From a checkpoint of a small self-supervised image encoder: 1.95M parameters.
Rows from block 2 of a small self-supervised image encoder, named by matrix and row number. Rows with one number belong to one neuron. Each number is 500 + 25 x the weight over its row's rms, rounded and kept within 0 to 999. All counts start at 0. Numbers have three digits each.
After each neuron's rows are labels from the 100 images, of 14848, where the neuron reaches its highest value: "strongest on" is what is common among them. Only what is clearly more common there than usual is listed. The data: microscope photos of single blood and bone marrow cells.
# fc1: MLP up (model.blocks.2.mlp.fc1.weight, 640x160), inputs 0-159
# fc2: MLP down (model.blocks.2.mlp.fc2.weight, 160x640, transposed), outputs 0-159

fc1.81:517498498511482501526448504525473489505470499490464532519519510488504490488480518544500464514453542513454518487483488514485474476485511514472501500440516510501470494526513510502513520461527468495445501510522496467543498501522452507476500494528507529489483511468541536450466506547484497508494470544495510501507490488460437489477538532459517518530484501572462491508467513512473509465494485499483511545470519481512492483490482540478465495517491506528534521462472477478538490496510539
fc2.81:487497536516539493456497535428508525488492531520513468517475460490491494486483512432478521527539466520536505505473523507504496572501478478496535476512466481489526498507494482491494510525473514515533456485487513474505477486493517519556544499470503459506540465491468498530500528474525521488485528494512475495498503481522520500486450473535476501472482500442544527512493519461527511528511524482508485487541449523519535478511529461477518470485508490499501494514527517518496510501457517
strongest on: cell type: erythroblast

fc1.154:468488499490543483489516514457477506506518527474517521502475454505463476472474511514487492518477522488501479537515487465479536451520544500506476509510551532503499467489490531489507499494481494513535490500556490509459521511524476420543526474497514509503533467507433492487527508500486521543554476499514523528459498478512506461490486537525497473466499501488489500504474496499491511445457488466502531478507479460451527471516502471479529501498495457468483456506515502475488490500480484
fc2.154:524490454501493518480503486513467492517520471570537509508464556494504542488493507449529484533512494497465529470478446473533481545493521509512495493490508478492490520481531526467511491466527532521510468520517493536520502487508474527487478502491520506519474502505550483474521476468527513499454527458492484467510474514480511485533528524517510521490477504497531491523500444505496487450498538541464481502464445544524503488513464504494510476505542516535482534501451501485481522469515497
strongest on: cell type: erythroblast

fc1.372:523527571519480481458536547525472453476482492482481476512483554509492529446543518493513506473493482519470508512493517508485493559482503520505495480476497473495487502523517505540500550485524489467521532484490491514494451525539503485511464494536549535492478439504498521510478493518485489476537515508472502471496507477515530497490514478465468477534529473488464539469504515506522487537482523487506468511444521513507496513472522503491479474507518441502506475530530473470521516486507483
fc2.372:496539454535494487502524502526580491478501500470481507510451509464523483462473488429466497468506530490547520479491493516482490460499499473523492532505472535538485479555515497483507506500503477514518480514502500518487537473449512450522462518468519449504498506487495520521480510474502487541496475527471547494516512472510533513509488518499533490489463471534480457482506512524473493490550540521513480523527523470543499499482479539501471522488467516514519496482504496538510526492507482
strongest on: cell type: promyelocyte

fc1.129:513537502497505491504492486508537483509495490483472493502510514533521466493484495505500516514483480462492539513484535471505487538464468527533478501529497518491513558576496512523494471483549472483502501478498529531445503496468482524526476469525515526504454542510535430522502494509480513513513514492480508521494505474490475510518458465492531488549512472496496455525478493522534478488544492420543483515514500454501515469506539506475475515522501468501495486502471504518560515501495517
fc2.129:511472453497479523492512494494495532522486520489534482487500520462490499527510499488550515493476505474481528483545462536521466492534506485502534559500502487506483452451506516513553528536473535467534495527474493506543503501478504492494502518523447442494464514481472537478520498461514468473497518499496488520498516498452526500505538511480538445513507474467476485524532504496486501482444513532487529456524499512536478485487472522516540477521487525539527487517514475505497501520489454
strongest on: cell type: erythroblast

fc1.310:538514536467527453533501518475497524507505546530524518529512486506493505439551468527522494491453466487516496495486556472475492520506477531493521488517522504540483540499493504473493518472465488464490503486517508488462513528496483479508525520501549530488474535478476509506544503480522511515513455546477492512494538520529474502539525536525474511472506504472473457484497494488524465436514511498533501519541467521524487463521527498504571510515489488516516490496470527467499493492522482
fc2.310:505533507524490506479532516475535498480504463494521459510514525463477486514461514493502491510501557496540533465527446515525521470535498516513480459465499520479478506484531501473472517483479525525507473462518506522541494440463538544525516485500483498488510471481516513518463472485499513559500532513549520477479489494495539522470476493500516524480491488505527504507508472508486565470466511480454526519508535469478472527541507514479437490489488482473499499483531480532497470492513520
strongest on: smear: peripheral blood

fc1.490:516486511525506492493474472469526507521492483512526497525458463538524514536504498503482495517520461479515505526476453488522480519520494503519440490574461507550515541478468506510499501536487444509535527503429489487520524493509491507517509516526474481495491515556483511501503493453496483493534494473471520448486472511498492490505490462507452497524508496476453480511470504478475543487496514452481482497522540464555515526536545488494481488508536518479488464503506519478493491501501475
fc2.490:437522507469458520513494526504492510491508520513474520519533505433475507530524455459502493502496522512515496478530516529479538470520489512503518512505519513451512431525531526513524493508533536464469492515534522494517487509476513521513475514471465480513495495491502437492474512501497453498469528491500454538554536483467523514518521530467511497487488459528524523529508514533476472514510525513504485466471450508462504481492458515512461493517495485505535509493557474517518490516498494
strongest on: cell type: erythroblast

fc1.182:500454493502489518454485520520460531493511488498532494492533525516511501533534438483510446536503487505485497570512534530493536487496501495478537493495517534532504526449457528521479533529475496485517484520521482461498491486474523484506534450516483498517472475531550462519486475476480516537522535535520509479528481514469507487497479469478484500490473464504516473504527469465538453507504504504509503527481502513461477466483492519509484506515520470522513503518489516528534566494494462
fc2.182:511475530525530528552512492438535484494481513451444494540482498485528458498470528566467533528517499490469487445492493487493467494514489494486512532482460477492518502513481470485500495462520486534509460460474506575504506517550488486500516538488517519483536499477485532487489520517514510488517469461488511527468535492523507512504493500524487497501510522493506509469494518497497539519513502509507508485520463512529502514536494493421492482524490478465488509503514500502466453530527538
strongest on: smear: peripheral blood

fc1.453:501471472483501487476491492462488500469502554493505479508531453517533518480459506507464498476471484498478568527516545495463504537457495472503502500474498459509499446534473506526557512444525509506433476542470495501522483526492497482483473499518490508465520472507538470490480476479566490475526471490484485513530513513506462485519523540497499492469450487493493496504522460537527488481493482503494479528474496520534469501519462516475500527494496547504511498522493501518506529512518471
fc2.453:519489494500488502507493530493507488531561454479465449512504518551517470509519525527520512508497491495480451473450527509571471478516500487515500494517495533512483474488485523520485534477528448461518494529500501541476485531508480469549497499517500503516504466512503507474523537521492503489470493505477499477518505487441498538490469484500506515485525510484516498445511530520460521513497534494493527442507491526548522504481506457508507490499497536472488516534461507517419499467505509
strongest on: smear: peripheral blood

fc1.363:528462513488537470478441486499502573522467486480491490494528484477472487454507440467483501491539498516503505497501511487489492487522482514443508496506506522444480543465524487465496522483497500520505461508492496486488527476516486514449518564540501513522534515481518532490508521519458521484516540490471511499482534511464480471475503526505479518535503483531478465469508461498497472474477507540479491546520511475474532470508468498507525527523492531536458498503447488511487491500496514
fc2.363:522499492562481516521524529414471470521532508512510507505472491482497520511487520490536491495493493472490523486460503515521490486492492494559490478446480512464479488501481552562499450515469475497522522480524505520492505533512540509541530490501495476513491503445485509507464494443510513448491474537542481471526474468513533478519499509548518512478480500480528537530483515499471461497525508505489484482504493493510476517505469515465525485488479489482523530486511529527505555486481497
strongest on: cell type: promyelocyte

fc1.492:552493528516483513473476525514468489524494505499524495496526489505517521502490509449519486485472504454469504485523538491535481504538495514536516530522531542493479499507490473493513515499505520503506544493439456502488446531495450526494521491497499535534497437497509509502472550494474526482546511505481512511504516498502536490497501448519501542477453471511473541493540492503479502519492574509457513496491527499484537509506549504508502512494515501468507480509481535503455446543475487
fc2.492:485509516483509498485532466500480496511493501554442513518502505478509496506519551510553521438504486510543503519488488532455519507494489517496458502473480495496509514476467511497473469496509514508477487573497489533474527471484520498521474504544502492509481534517499468531537450482483493507473494496512550466505458477495528513539517535482495479519494524505514486500524527473535518512518436497491497533493492512478464469517465521498474474482496481514532523491557481439504550468511472
strongest on: cell type: promyelocyte

fc1.386:477495500498539489500536513494477501480527510489460442522506526520496478477544524477488541486505520519516497488459485480460532515468511531465508461475516492492474466507492486526483489454453473448488458491481492520469499512527496508491516519507503482468478478497496516505501496499472458473456479548561496462530525466526533521547471517500457508504483500481485474487485473472521480442521556503481457505495514507489479492521484511518498516459510523513458463490476461517510471471531470
fc2.386:502493470540493524521467466549469515470494519458503513516530494456516548460506511556500484528522468484491481516563437512524472509497508521498461546468504532541507455496481440503505471511494498485541531495480499531490471466460488499537523468481509519511485524540492467520478473497482522513500497477472463497474496501481524522477465472502529550495454535503475525493511507481484492532514510536535487513522512481501514508509499515519506470510509493460524528506477480550488484498496516
strongest on: cell type: erythroblast

fc1.391:513566517551475495505533500487486507497497468530488459485535483497497499522459528437499526527447471514565522487528539495528502475494498515528488514508472509510451485524502484496526483491507479514472540536482542506490488478496511479517536480500479504525505523536491503441471524509541494458499499510456505488499502490555482491487474491507524483507518516492490572468528450497493506492505479465470518474493522491501487524494524491501497494527493435503506525510502440513544509509482511
fc2.391:468448492522497500486504492493516482500473504475490509540471493480519483515539494541498485478536485524463507519513454521483538516491518510468452487453498507499499517505511456492512465511472479567457482485474487468462542509504484541473501492508514544507520507465481513536501514521480531540500518512522502543462525522452487534529504523518463496489456524527518466519502525477485482491521526499529502525500503505518505452460525467491473444500514520543469507493517525476468530506541467
strongest on: smear: peripheral blood

fc1.54:500535502491500493472475475563495503457484515501475517480508513476460465506456498489464494484506511516443471477458529522474497498502475477480516485514518507502461544474511480557479537484477467538500502498497518503496477438529558518518539464494511479470494519507505529488486511548510502510509536502488494512499530481433450510508489506489480523506520518508516504527501470508510528442495523514512520535452560459509512478520468532500503491509479458495458491508461476479478494501495509
fc2.54:534486521517500476464520529449543469518495520513512438520527509491528544501488476496534480534504511476519536504500438484541485482513510473521549466470535502501494497506501540468512443496516510533512509484506505556523506512478470495484518549457467515469480479498496482489512523494498487491463475510501460485512465487508555468476510477519512552503484475479497520507499479466545479522498457522500517482539463519479479526484540471453536517503508471515502480514515516486505498497535514
strongest on: cell type: erythroblast

fc1.113:546502493456484514497490504481524521517494532529479515488507493496524493479488529504464529481491517468503541557503487488502454486469509486514536505476512453521480523519486535506510507449534491485533537502468497475471457524494542488536519506512499521494524501504494454521468456539519488479522545520486505521486507553507456449500487541462451506481436518496510490534500479495515447489512494503521508505515510493537512510453445498483510507467479509461501541472474478476514465512503507
fc2.113:510506476528516488496537483467503513479529516465470453526483482538499443479493526502469493494486480520478477461514534512541482466496489474525497492481471531496519477490482528497539503515501459471450477499504521475532509529546513476475506481522535469470520490487519506465594499523502519468507510433497504468517517470506525549484481498486522516485511476513511473470508526518493525523529466528535484495512486531535492487468485508516496513518524499474511472522508520499502559475465543
strongest on: smear: peripheral blood

fc1.334:532475537506473547504512472532478503506505498493471494503549537473474526525489544503498510501463475496519505492494487467507471513511512471508513507498497498492518507439482438490481487526480549482501511503489483472450460516534490517439477487484497482523526501485505467521505522522507498542461459482510514525540504459510520519487488463426493539535481532520520521502474525495458538490508486480470490507471498509519511437452539505486517506497515483530474542502513512506498539466477484
fc2.334:513500483444522502530495500471497448478468529489524506553495492496492460479517492471490491478508544477548506480511505511464499517508509529476511511486491437500500507490460541490509499487510469522480523526465515535523507528494490493501502483506506510470513486514465541543503460496521496509514501506518463503468552523538519506479477522510524489476499465476493468518547479470515509475556505498512505470554479443519479502519501493427486525501465533483445526517535507533486520514486539
strongest on: smear: peripheral blood

fc1.375:544482490504497539521552531501494557493503498472531463513512498485512485491474538483503495480527483495450500515560493498495505503494497537517522525467521557488460496475534509480510485468506494454482473493526533505496507448505426505488466535507514530476533529494518501478489465522546500480472479503564512510478542513509483477515506503522493522493525537484494487507504465494479482475491522493520469497492493497489536459482502489467500494460506478530482473478501498545459523463463550
fc2.375:486528534524481523483500516490477464468479464507508499516555440505515463472483495523477502532471506507478508515475452506521475519510512490453523466486486519521508444532474474523510463513516509519513518502478513511528479510493520516544508477471550454511504534539468515538527526475529439538517496526499498489489524498510471524507485467458486476533514489510496484477507471512555484518514518500514470484529472504503468487491523558504496500511480506481536469504487442527542518457492504
strongest on: cell type: promyelocyte

fc1.105:535477481468515500512503493524495521486505470517498456476493487487537486465515521465521519501490494535489500473488494482498495505523489517461561471458481505469475526485542481522519482432496494516486485500466537487483546491536530530456515512506490513484514467462478520505474504491528497489508473524511496505488523524508505458534521480511466495494495533475472468516469466482487479477513491522461523512560482481459514467550508470538547514472464496511542498456481513463447497448494504
fc2.105:473512506522454545526488486518439445525533477478521533484518505491480499523481521472418530474519486484475506490514466509469496504505525478488478493517500503538487472535463528492518516546494529493539527501527478484495487479458477471518451487514537482516519489509502531472507530458505514516476538491527483495485501490474485517489488476497533507487519503506541489478497441517500488543503522528556490510476485510490502514468475544490520494507498486479506457507505519562536548520479526
strongest on: cell type: promyelocyte

fc1.618:461499457515513536484546488515494484512500499501507494526514502501488475515489488476479503465505530488461501562448498509501480509499466504529538469477501482472484499510520495507485529519503510536551476522504518473488503532439458482494453541508495539459518469478484483529525497510498495540463506508521527502527485496437492474496477477525552477495513492461479471534533521535480507504509506489461529499524502542467458510482492487551483527457512513503460465482502515529564498512497485
fc2.618:510460495486486526516495488491456514470506521483528510482506526528467556517519483546526504488509471496549518474569484461501512542507529450493470512534507501562529484476487489444499461525496479474447534504508504491517516482514501534537538472491492531517513525493478523518483476507503529443550487454506491468492502516521538486497512481493479523494489487518500495502451510474484494491508485475491484492472513497529514498539526490481518455495506453495559517490484519467452511513495510
strongest on: cell type: promyelocyte