A small self-supervised image encoder, trained from scratch: width 160.
Rows from block 3 of a small self-supervised image encoder, named by matrix and row number. Rows with one number belong to one neuron. Each number is 128 + 24 x the weight over its row's rms, rounded and kept within 0 to 255. All counts start at 0. Numbers have three digits each.
After each neuron's rows are labels from the 100 images, of 14848, where the neuron reaches its highest value: "top examples" is what is common among them. Only what is clearly more common there than usual is listed. The data: microscope photos of single blood and bone marrow cells. In brackets: how many of the 100.
# fc1: MLP up (model.blocks.3.mlp.fc1.weight, 640x160), inputs 0-159
# fc2: MLP down (model.blocks.3.mlp.fc2.weight, 160x640, transposed), outputs 0-159

fc1.353:114124114190123159133129108136137093102132137077130127143152158143114146136112144101114162103142140149082118154129123121173100115137123153136055135120124106120143103120163097148131119151091111116157124113111111145109154114121168122110147141128149151117111128129150146140147142176143131161113121188114120115133112119112122119138105130123112092193150128140078116138134137054134131135110150094155169131141158072083134178109132093123140173154120102085132144138110131100126100090145122
fc2.353:067117108116120113150134127115141062127154142130099113149143151148144154127113106174131152108138131130163104105129109142140128080139134116121102130114150102101126138121116118104143172106121133132138143159139100133110111070097128114139155128100085135100138187147108122076157126189138125139106121156121111176121133158130121093128128145096095183147132159120144114110145148089157114179069149152136120107119139137111130129105085146102130147141131131125111169107092133179138145122162163
top examples: cell type: artefact (31)

fc1.246:171103136145137120103157165136110134130151138137188117088135150114131158108138085139109168129117074138121100104127152080150115171158119156098136126147157150122137155138108125146122164094137144112143153117129135163119086131140131114116117123148201150093122139186140136118141116164118175117158121140158122110161125129170131136162144109131114093112124132099120122117134161139165163154141124176121100105122143125105164126153162122124122123102114071105136126114149103132169195141121140
fc2.246:119160139166093098116150100157160153100122127120112141157126150136134067086168137111118150145108154135152132065128098168090108084120161146137136140132114143132161129131160146100128129122144139099168115144151116132166159163106186129146137165106143090107113104125115155138104122096154073154117135161103155139137115088140134161149154098107144121135129083100115163090098133090140152114133150122123139162142121102154119126086129142148140110107140105115131110115119117134159117087162092
top examples: cell type: promyelocyte (25)

fc1.42:123159147162102151145130153132138118146151173120130123116132130159127123114180114136115130163118086152149085130138096099143127115102164113140124165154109097157158106161112108138134141173112146143125145134119128107160078146148132139083128145137153132163131133108134134096106142190167129160117133146124121126141100176155127130143183127098135151138109094133104165151136098114118171123135081048112110135107105147111159112138131073091112132146131125135097131136079151123171117133105122
fc2.42:108125102154129146157130092119133104112124131158096123149157138147108134123093175115118138127102096160185171132147129152169126111124154121155089149142141102167134134115090114113145176129141145133103126091118097190124109120107135153108118161158168139143123082161146120130115081129112132128108147143125145112073088084153100144136078122149119104134123098140131172110117119101143127162130106131149170122110099084148124153125170117090118120135133122060138122117131135158146163100139135
top examples: smear: peripheral blood (43)

fc1.608:129138128147112120110131108154133170114136148141111118127120149155160135102082176115096132093104134104096097147150141114115076183118149123142140168147128154161118141115082116120119121129121111139121112153077125160098083160163108094165107128159122103132108168122150149113127112120109107126132121127105138133131108160110086151133097107166109156154124133152162144086158091116120128155120077131116133156132092163145120105078071121119188105101116142136133114154113098116111161162122116
fc2.608:131129148139150100145172102112147107151113152083148122140145126115146125129158116142167151132135150099121089058124156124146155117110150138152101092140112094114129083132157178113100130104149073102124124123148116093128120156127125153141106139098124156101162110123151146103138127137155097068111108142155126128164189106117147135127130114082120144138136133130170120131087125170102095103130183121164127086140137155119139117087129120081098171113134156139117100156111147115125136149136158
top examples: smear: peripheral blood (61)

fc1.493:158126135140132107119110150133176105154135154158141156144115124119106114087113145102122121117112117153118111161135133142132132116113126074130127156130121134113148141111143138150163136145138122144094104120146135081143156138083200132106121152097108134128177123117123133162114164174124150123106172120146139130110085120064141120128120111087102121164136214078154096114153130126101120111119145129069135113126139147125115116145150087133111132095097114139101153103165098121142149072138146
fc2.493:128120096130115161140182108139146151117100134129128125102156103151134109166114112183132143133132153120157111141148136147130079125148151142125123130125169138133123148126129123128132139108119063110112149163125170132124114152089093139133104087127155127120123106158131168122125101101125132065125134150114104112156155114132097088149160125094130109095117090138096127116137177119111145096128157108160134168146082139113157080120165095120189135125101137119105073131101151149172102164115114
top examples: cell type: artefact (32)

fc1.562:131124153122150138111111122162069134059141160149100097130139136111066125152124154132120179141093137103168078112138157105129137108110153114108112133099162142125130123161129142146120119087070142106127153121101089092123145113122109157111117085123129099127099111155117116099134098125125108139136104168152112119131151092055179116112131135133109145109108144122124129095118160112165132100111177135090079117138147108112090127138119129133131090138123111123100140153120148109166110129101128
fc2.562:165127110099121143155152139143167128146124161102141117130131095084168120098098118170137109104158119116117128141143148141161100091121137129178121138119115099131097134092097070087117124131148142112102142142121134150146131156139150163128142142148182129086124140166091106137100145127116097123172109114105159132129163159142113134065104095145147142105113091146121169133179137165120152130101112114159110095115129157114173128123132106090130119132102126153121117138105114165062102115122145
top examples: cell type: artefact (40)

fc1.429:136130105138132106129107135095124164186140171151130087170115105122118177102139117105133145102123141175125143119109130096133153107155093131155143137160136166103157143100115114084122147100130172157161117152097112091158130101134073119178171120130137153151145131106166123091111187094133107138137139132111104154130153113115140116134149120127165142132121100118061163135094123165157077126138095157140145147145150151125134120150150147132099125156125148142135102142150101120119124165108125
fc2.429:088126137112142170153114116104170139088136137090131122137176110145122107084141159149141160124157157131111138108086126126166095108150140172122120163115116098113103149119145149118144107129143099131123168131190135153117174150092156155097129092124122119131122149153122117116120111113172124123087122104113118131128157149094129132069113144148116122099135147158129103126129130171152149078122123106096097118107098104145113094122121163149146120121128112147094180134102162184098101121163152
top examples: cell type: promyelocyte (36)

fc1.558:129087099067124107130156126090117118113098131113088139117142121123106108146114160133103113112168146115132090113113092136110172098095108137142166096091084151129146128128140133140149122102123122125138123161140122109133161095145138133108111138106164095115183110169117152098096114118166151103155108115096145105105110087162165109083101150137109158158133101112206132089136093134116154127158121136152169155118136140097141148106124131103138116122121161104145099123101134156137114121169114
fc2.558:132121093116150155115124168156141112136172117116132122139158141112149150132165090083167123155130142156131113132122150135128145123100131194132127138195144145145142091110140161068107120131158135113128112122146113101118074111091130093106148098116127150130108124092136108111123116120113117143143124084116178107112128148125128134139080159094122121129106204154069117140129143095126133131119111127167118125077159124168114125136105087145162128130137123133165124125170143103136086146122138
top examples: cell type: lymphocyte (55)

fc1.401:142131108133151146154163094140131168117170096163117119165126146104131144152106099103101149115154123155109109128120126130118098153112126110092137128102115105175140122142182123176140185138148103095147108137136116121130111116112135136082189139168122178111112136123151110133145099111097144171115100166113145131147124114083108117099132072111133144109171132158166105116141093123131106155106105138127124139145128108117131136102071170141115114127150122134127184091119153109171110094128115
fc2.401:133119122099122132151145135110118106121111104123141135096100098176117122075092122116196142139105106110127120152112119141128161103135148154150136086167130098125151117104124150093091070113146169127123167124103117151111141103158134150141119154119113164095164139136099161114104156127107151088132109188122121119121128141140124125105134191129139191082135123133118122158129142136172103134127167072129133114124131102101123137128132137124156167144148079151124088143147080139100121129134144
top examples: cell type: artefact (27)

fc1.51:141136147167139149139067062166109117094082166152165103142132111105093123120110104114132147145126139131155120120165106107147120152136119138135106113098136124149094135170102117131103093146100185102147148112121122149141088137157095094119118178153138100166101143143141142094119136152089114146100117128156119117137097128123100164112119146132130140105143133116096118122097100093137147113146125124079171116114100101141093122112143128173115159145104123115145141083145108121185151117089144
fc2.51:118092097140138140145165136110164150180147147111127152129115168131096133127154086110122121118184112098106108175135157175116144104113168135137152123132123111092148128136182139143104157127131121144103145118108171096180120119128132107151104042128127119106157102079136129159137102107137109130134133151096119095109169137109132148127119115115159131124102096128172128155134122156121130150147109093113127122118161114103128116148110091097141156093084156128077118148164116128120127140161131
top examples: smear: peripheral blood (70); cell type: segmented neutrophil (47)

fc1.251:109149132126123134120189162105154167139138149132160145140163132145121106135159128146100129122086112157137115138100124138140142120143126126097156087120099130129126136079122132143108152114142095166133147155151123052106117128128184149110085095131123141101160147123135162099109127185168104143114118073115140113128106129120128120163114130072101112178153118155184124120119131137111153131144131155143176132132133151123131121139141112086182152177118106126153151113092113120122145093138108
fc2.251:121124136108111112121129163102120122130123155114082096141132119096120095146120058131156074112178115152084181123140133181090107142124148143146139127121093077129133159122149124126108100126182157116128109134100141124146110137128121104114131134127143155115161127139133109132155150132125156114142088106140161121133150138177155128126093169164173104120145100114145117125087099127159143173143073111121139168126099111109110121121150133126089144108124120120080130152155163134122154177098147
top examples: cell type: artefact (30)

fc1.78:106092113133138126143123084111133124127138130128132119121130106109098102117122129089121125115137121076123128134111114128107084170126091160135127091143083127166116144092101121122146142120126127132096129095121159103155116159146162132117076118161131107112122135107148120105144157173111145162112139111128160172097091113162112120125099110164123114197071114114136188137102101139104125162140135100169135127097125097167113104099141165098124152142127138174126092091092137099109091151147128
fc2.78:083102157099124140117087100084095180091087131102130148107157125111142154120159138145131101130145103164130109136154108150150136121113121092103109175118155149149171122136125109110139124115164124117159135158087135135132078174072127117110158134111124122115127167115088160151111145103117107132115118128148111172158116150078102115147135149141122159111125164172130100114120145114156192105105132158128109111125148138137133140148117137100130168135137093122122115134126144172174105127080137
top examples: cell type: lymphocyte (42); smear: peripheral blood (40)

fc1.323:138122145141105126147082095112136138158140119170121123129153127137137146087134155137130166137152124167108133162139088106166124089100105158118143140138089111112159144110110141114080107126118127163188128135121137088156100147115114113102142121126152139155136118121113100126162151086137088101106120133115102143128143149139166090130183180124143140139134163125132191120140164116119136146121136184136116153124149084117072116155125171119131125114129154126164124107196154143134143157113150
fc2.323:120138137144133144107161080116152137117122171110138182118077116149089112118150119120163130119178176127146148093125127084149122176111136126137159115159149152092123131129125089163138130111163132143151169116134114145126094148127136112157119158106115130119121134138089130127148133121126108164094112091116149145165134115145113156088131130141111146108162060111085152153107104144144131123133147058100119141104073153177142116110114147156128103151134104099103135131116131140130079110120155
top examples: smear: peripheral blood (57)

fc1.554:137117114155109155146141143155143114118164165171109145136115139136147141119142161138117136102116146126119130157124144115130130114162156120153139105120131164118121099112101139131122127097137155107142163159151096136130141111107118165145140145085093139158080115141146098132168147162135133110130111131127125121126139110111142086052118148104056107098100138128118164104148124099193126116135144096108078107123168107100146113125100122122151180195117089129130138064138168121143136110128125
fc2.554:088110155102096118136174193110149130147154162121103119120117113134135154140130100162167150119121124151161079146143119140140111085185128116098136145154103106118120114113119069141109108160125124152152125116178100160117123121132138146139135136133145146072115178132100121088128169147170127141088086126135156147144123126124094156170107098132098144095096141109132138128125139116136106147063142137141145153102114124123119111161092092159104145118148121112124142165122118119132088126131165
top examples: cell type: artefact (83)

fc1.165:118118135132134128137157116119131169104147130129106098100162112103113116173100093090139095129156091115108126153143134109119108145090132106141090078119124085104149101129123172118146121172128115137130161081098130101141097086121140117150100119130100126074140162160108125128121099138081137127130124112099117095130159112099130134123097129136168123108168101109161097080137176150089129139171125097131110120167133090111124085137116123111117128107087082123158101112094149154166111128108133
fc2.165:111168124120116101136171122140116099132177103102103140103108125119111095113153127163125168163115139072102146104133196137140102128120120120133130156162149134113082136113108104151126129076105154124110125146131147147150127077163089136126116131121119131107114091159155133123092130149120098143087133088116146144176116126104127128166125098061140158166132141134147105138077104133132156114128118144142142149158151158106115183164156142116125098131090166139127129143157122147120140164117100
top examples: cell type: artefact (26)

fc1.568:112144154124110096162121100118145098119155161092134106126180144131095149152123142112122119116100093160144168124109138141112129135132107127115154136125154108153111146140120151116130147125096149140166163122129091082101155121072125140136154110101167133123103100118124126111108154167137089141131120101147088139116140129117124145115114125109156137149119157169148147100098139091139182115145079130164061147149150125129161135109132143164140123137109138129053171178133116157155116161105089
fc2.568:120117126161125130164142121134112147131143114138141107180111135139135074115127116112132092151142136096094139109154110132173138128100124098123149120094114089147152175130147153118137167144125121128104098189107108147162099195154118165071120110153146112112130152137127137128168112146149118147082093129121114110118118141102134124074124140115119105155127120164130102166110070144161091140164150130128127117093145153115116152132084095103121174128130105145134092088121149115119171160140131
top examples: cell type: promyelocyte (26)

fc1.631:109179105153179152138132130132163173108130131111096130132111162110160138121156075105107137133163129100119114129143158109125117179103126139128132104152119149143150135102115150155171099138116126127127126100142134106124105062149163120109112138112125074130129164102121083094106137164121096150152116072096103139123089091116127120152101084136127119088102143158105122128120104133134134130100117111133149118165145088118135107148098141155139147132190134124134151148072121100116107143113170
fc2.631:174129138111135149134137130142138159113121131125137168097130127068108129137124142139136161135151171136139143091166109100122118102119158140147171140063131144087146115126128105180125086109136157073089148132146144156127098113134124093156107116151112136102143147134141146136121119090109109132130139174100129114128168121110119110126122166114136085163140072159128131111146148108148149110122154084122121126122136161122103124117123153120135091187104104132096158122140145116148155156046111
top examples: smear: peripheral blood (98)

fc1.402:135119124109161134114091099154145152153101103094123137108121127156123099158163120132145111119141124132070087145135130128167097134130109163132080158116123085124123167071113164179109100161140113100145120096134147149108130135099107139098098132123128131138124085119138110144124145105159125086102112140078143088113155154137115128152139179158089106175152163103120114130180066111147113131078120121119120162137127144133146150141101115124150098156125139146140129120106127114093111089139150
fc2.402:121097103173095125117128154134126081146099124110096082130139112169119119145135144131102124129126162138152146157152132086152144090144144153136118165150124104100150131105154131097140119132090132123067082155130176083132130150067138132136115186114125123116156130103164158130116139133140127073157139145134124119095142184138154097134100099136130087105138109148116119110109121137177099153134112138121128157123137108116114173141137135123190129146143132104113125077105162163140135112139113
top examples: cell type: promyelocyte (27)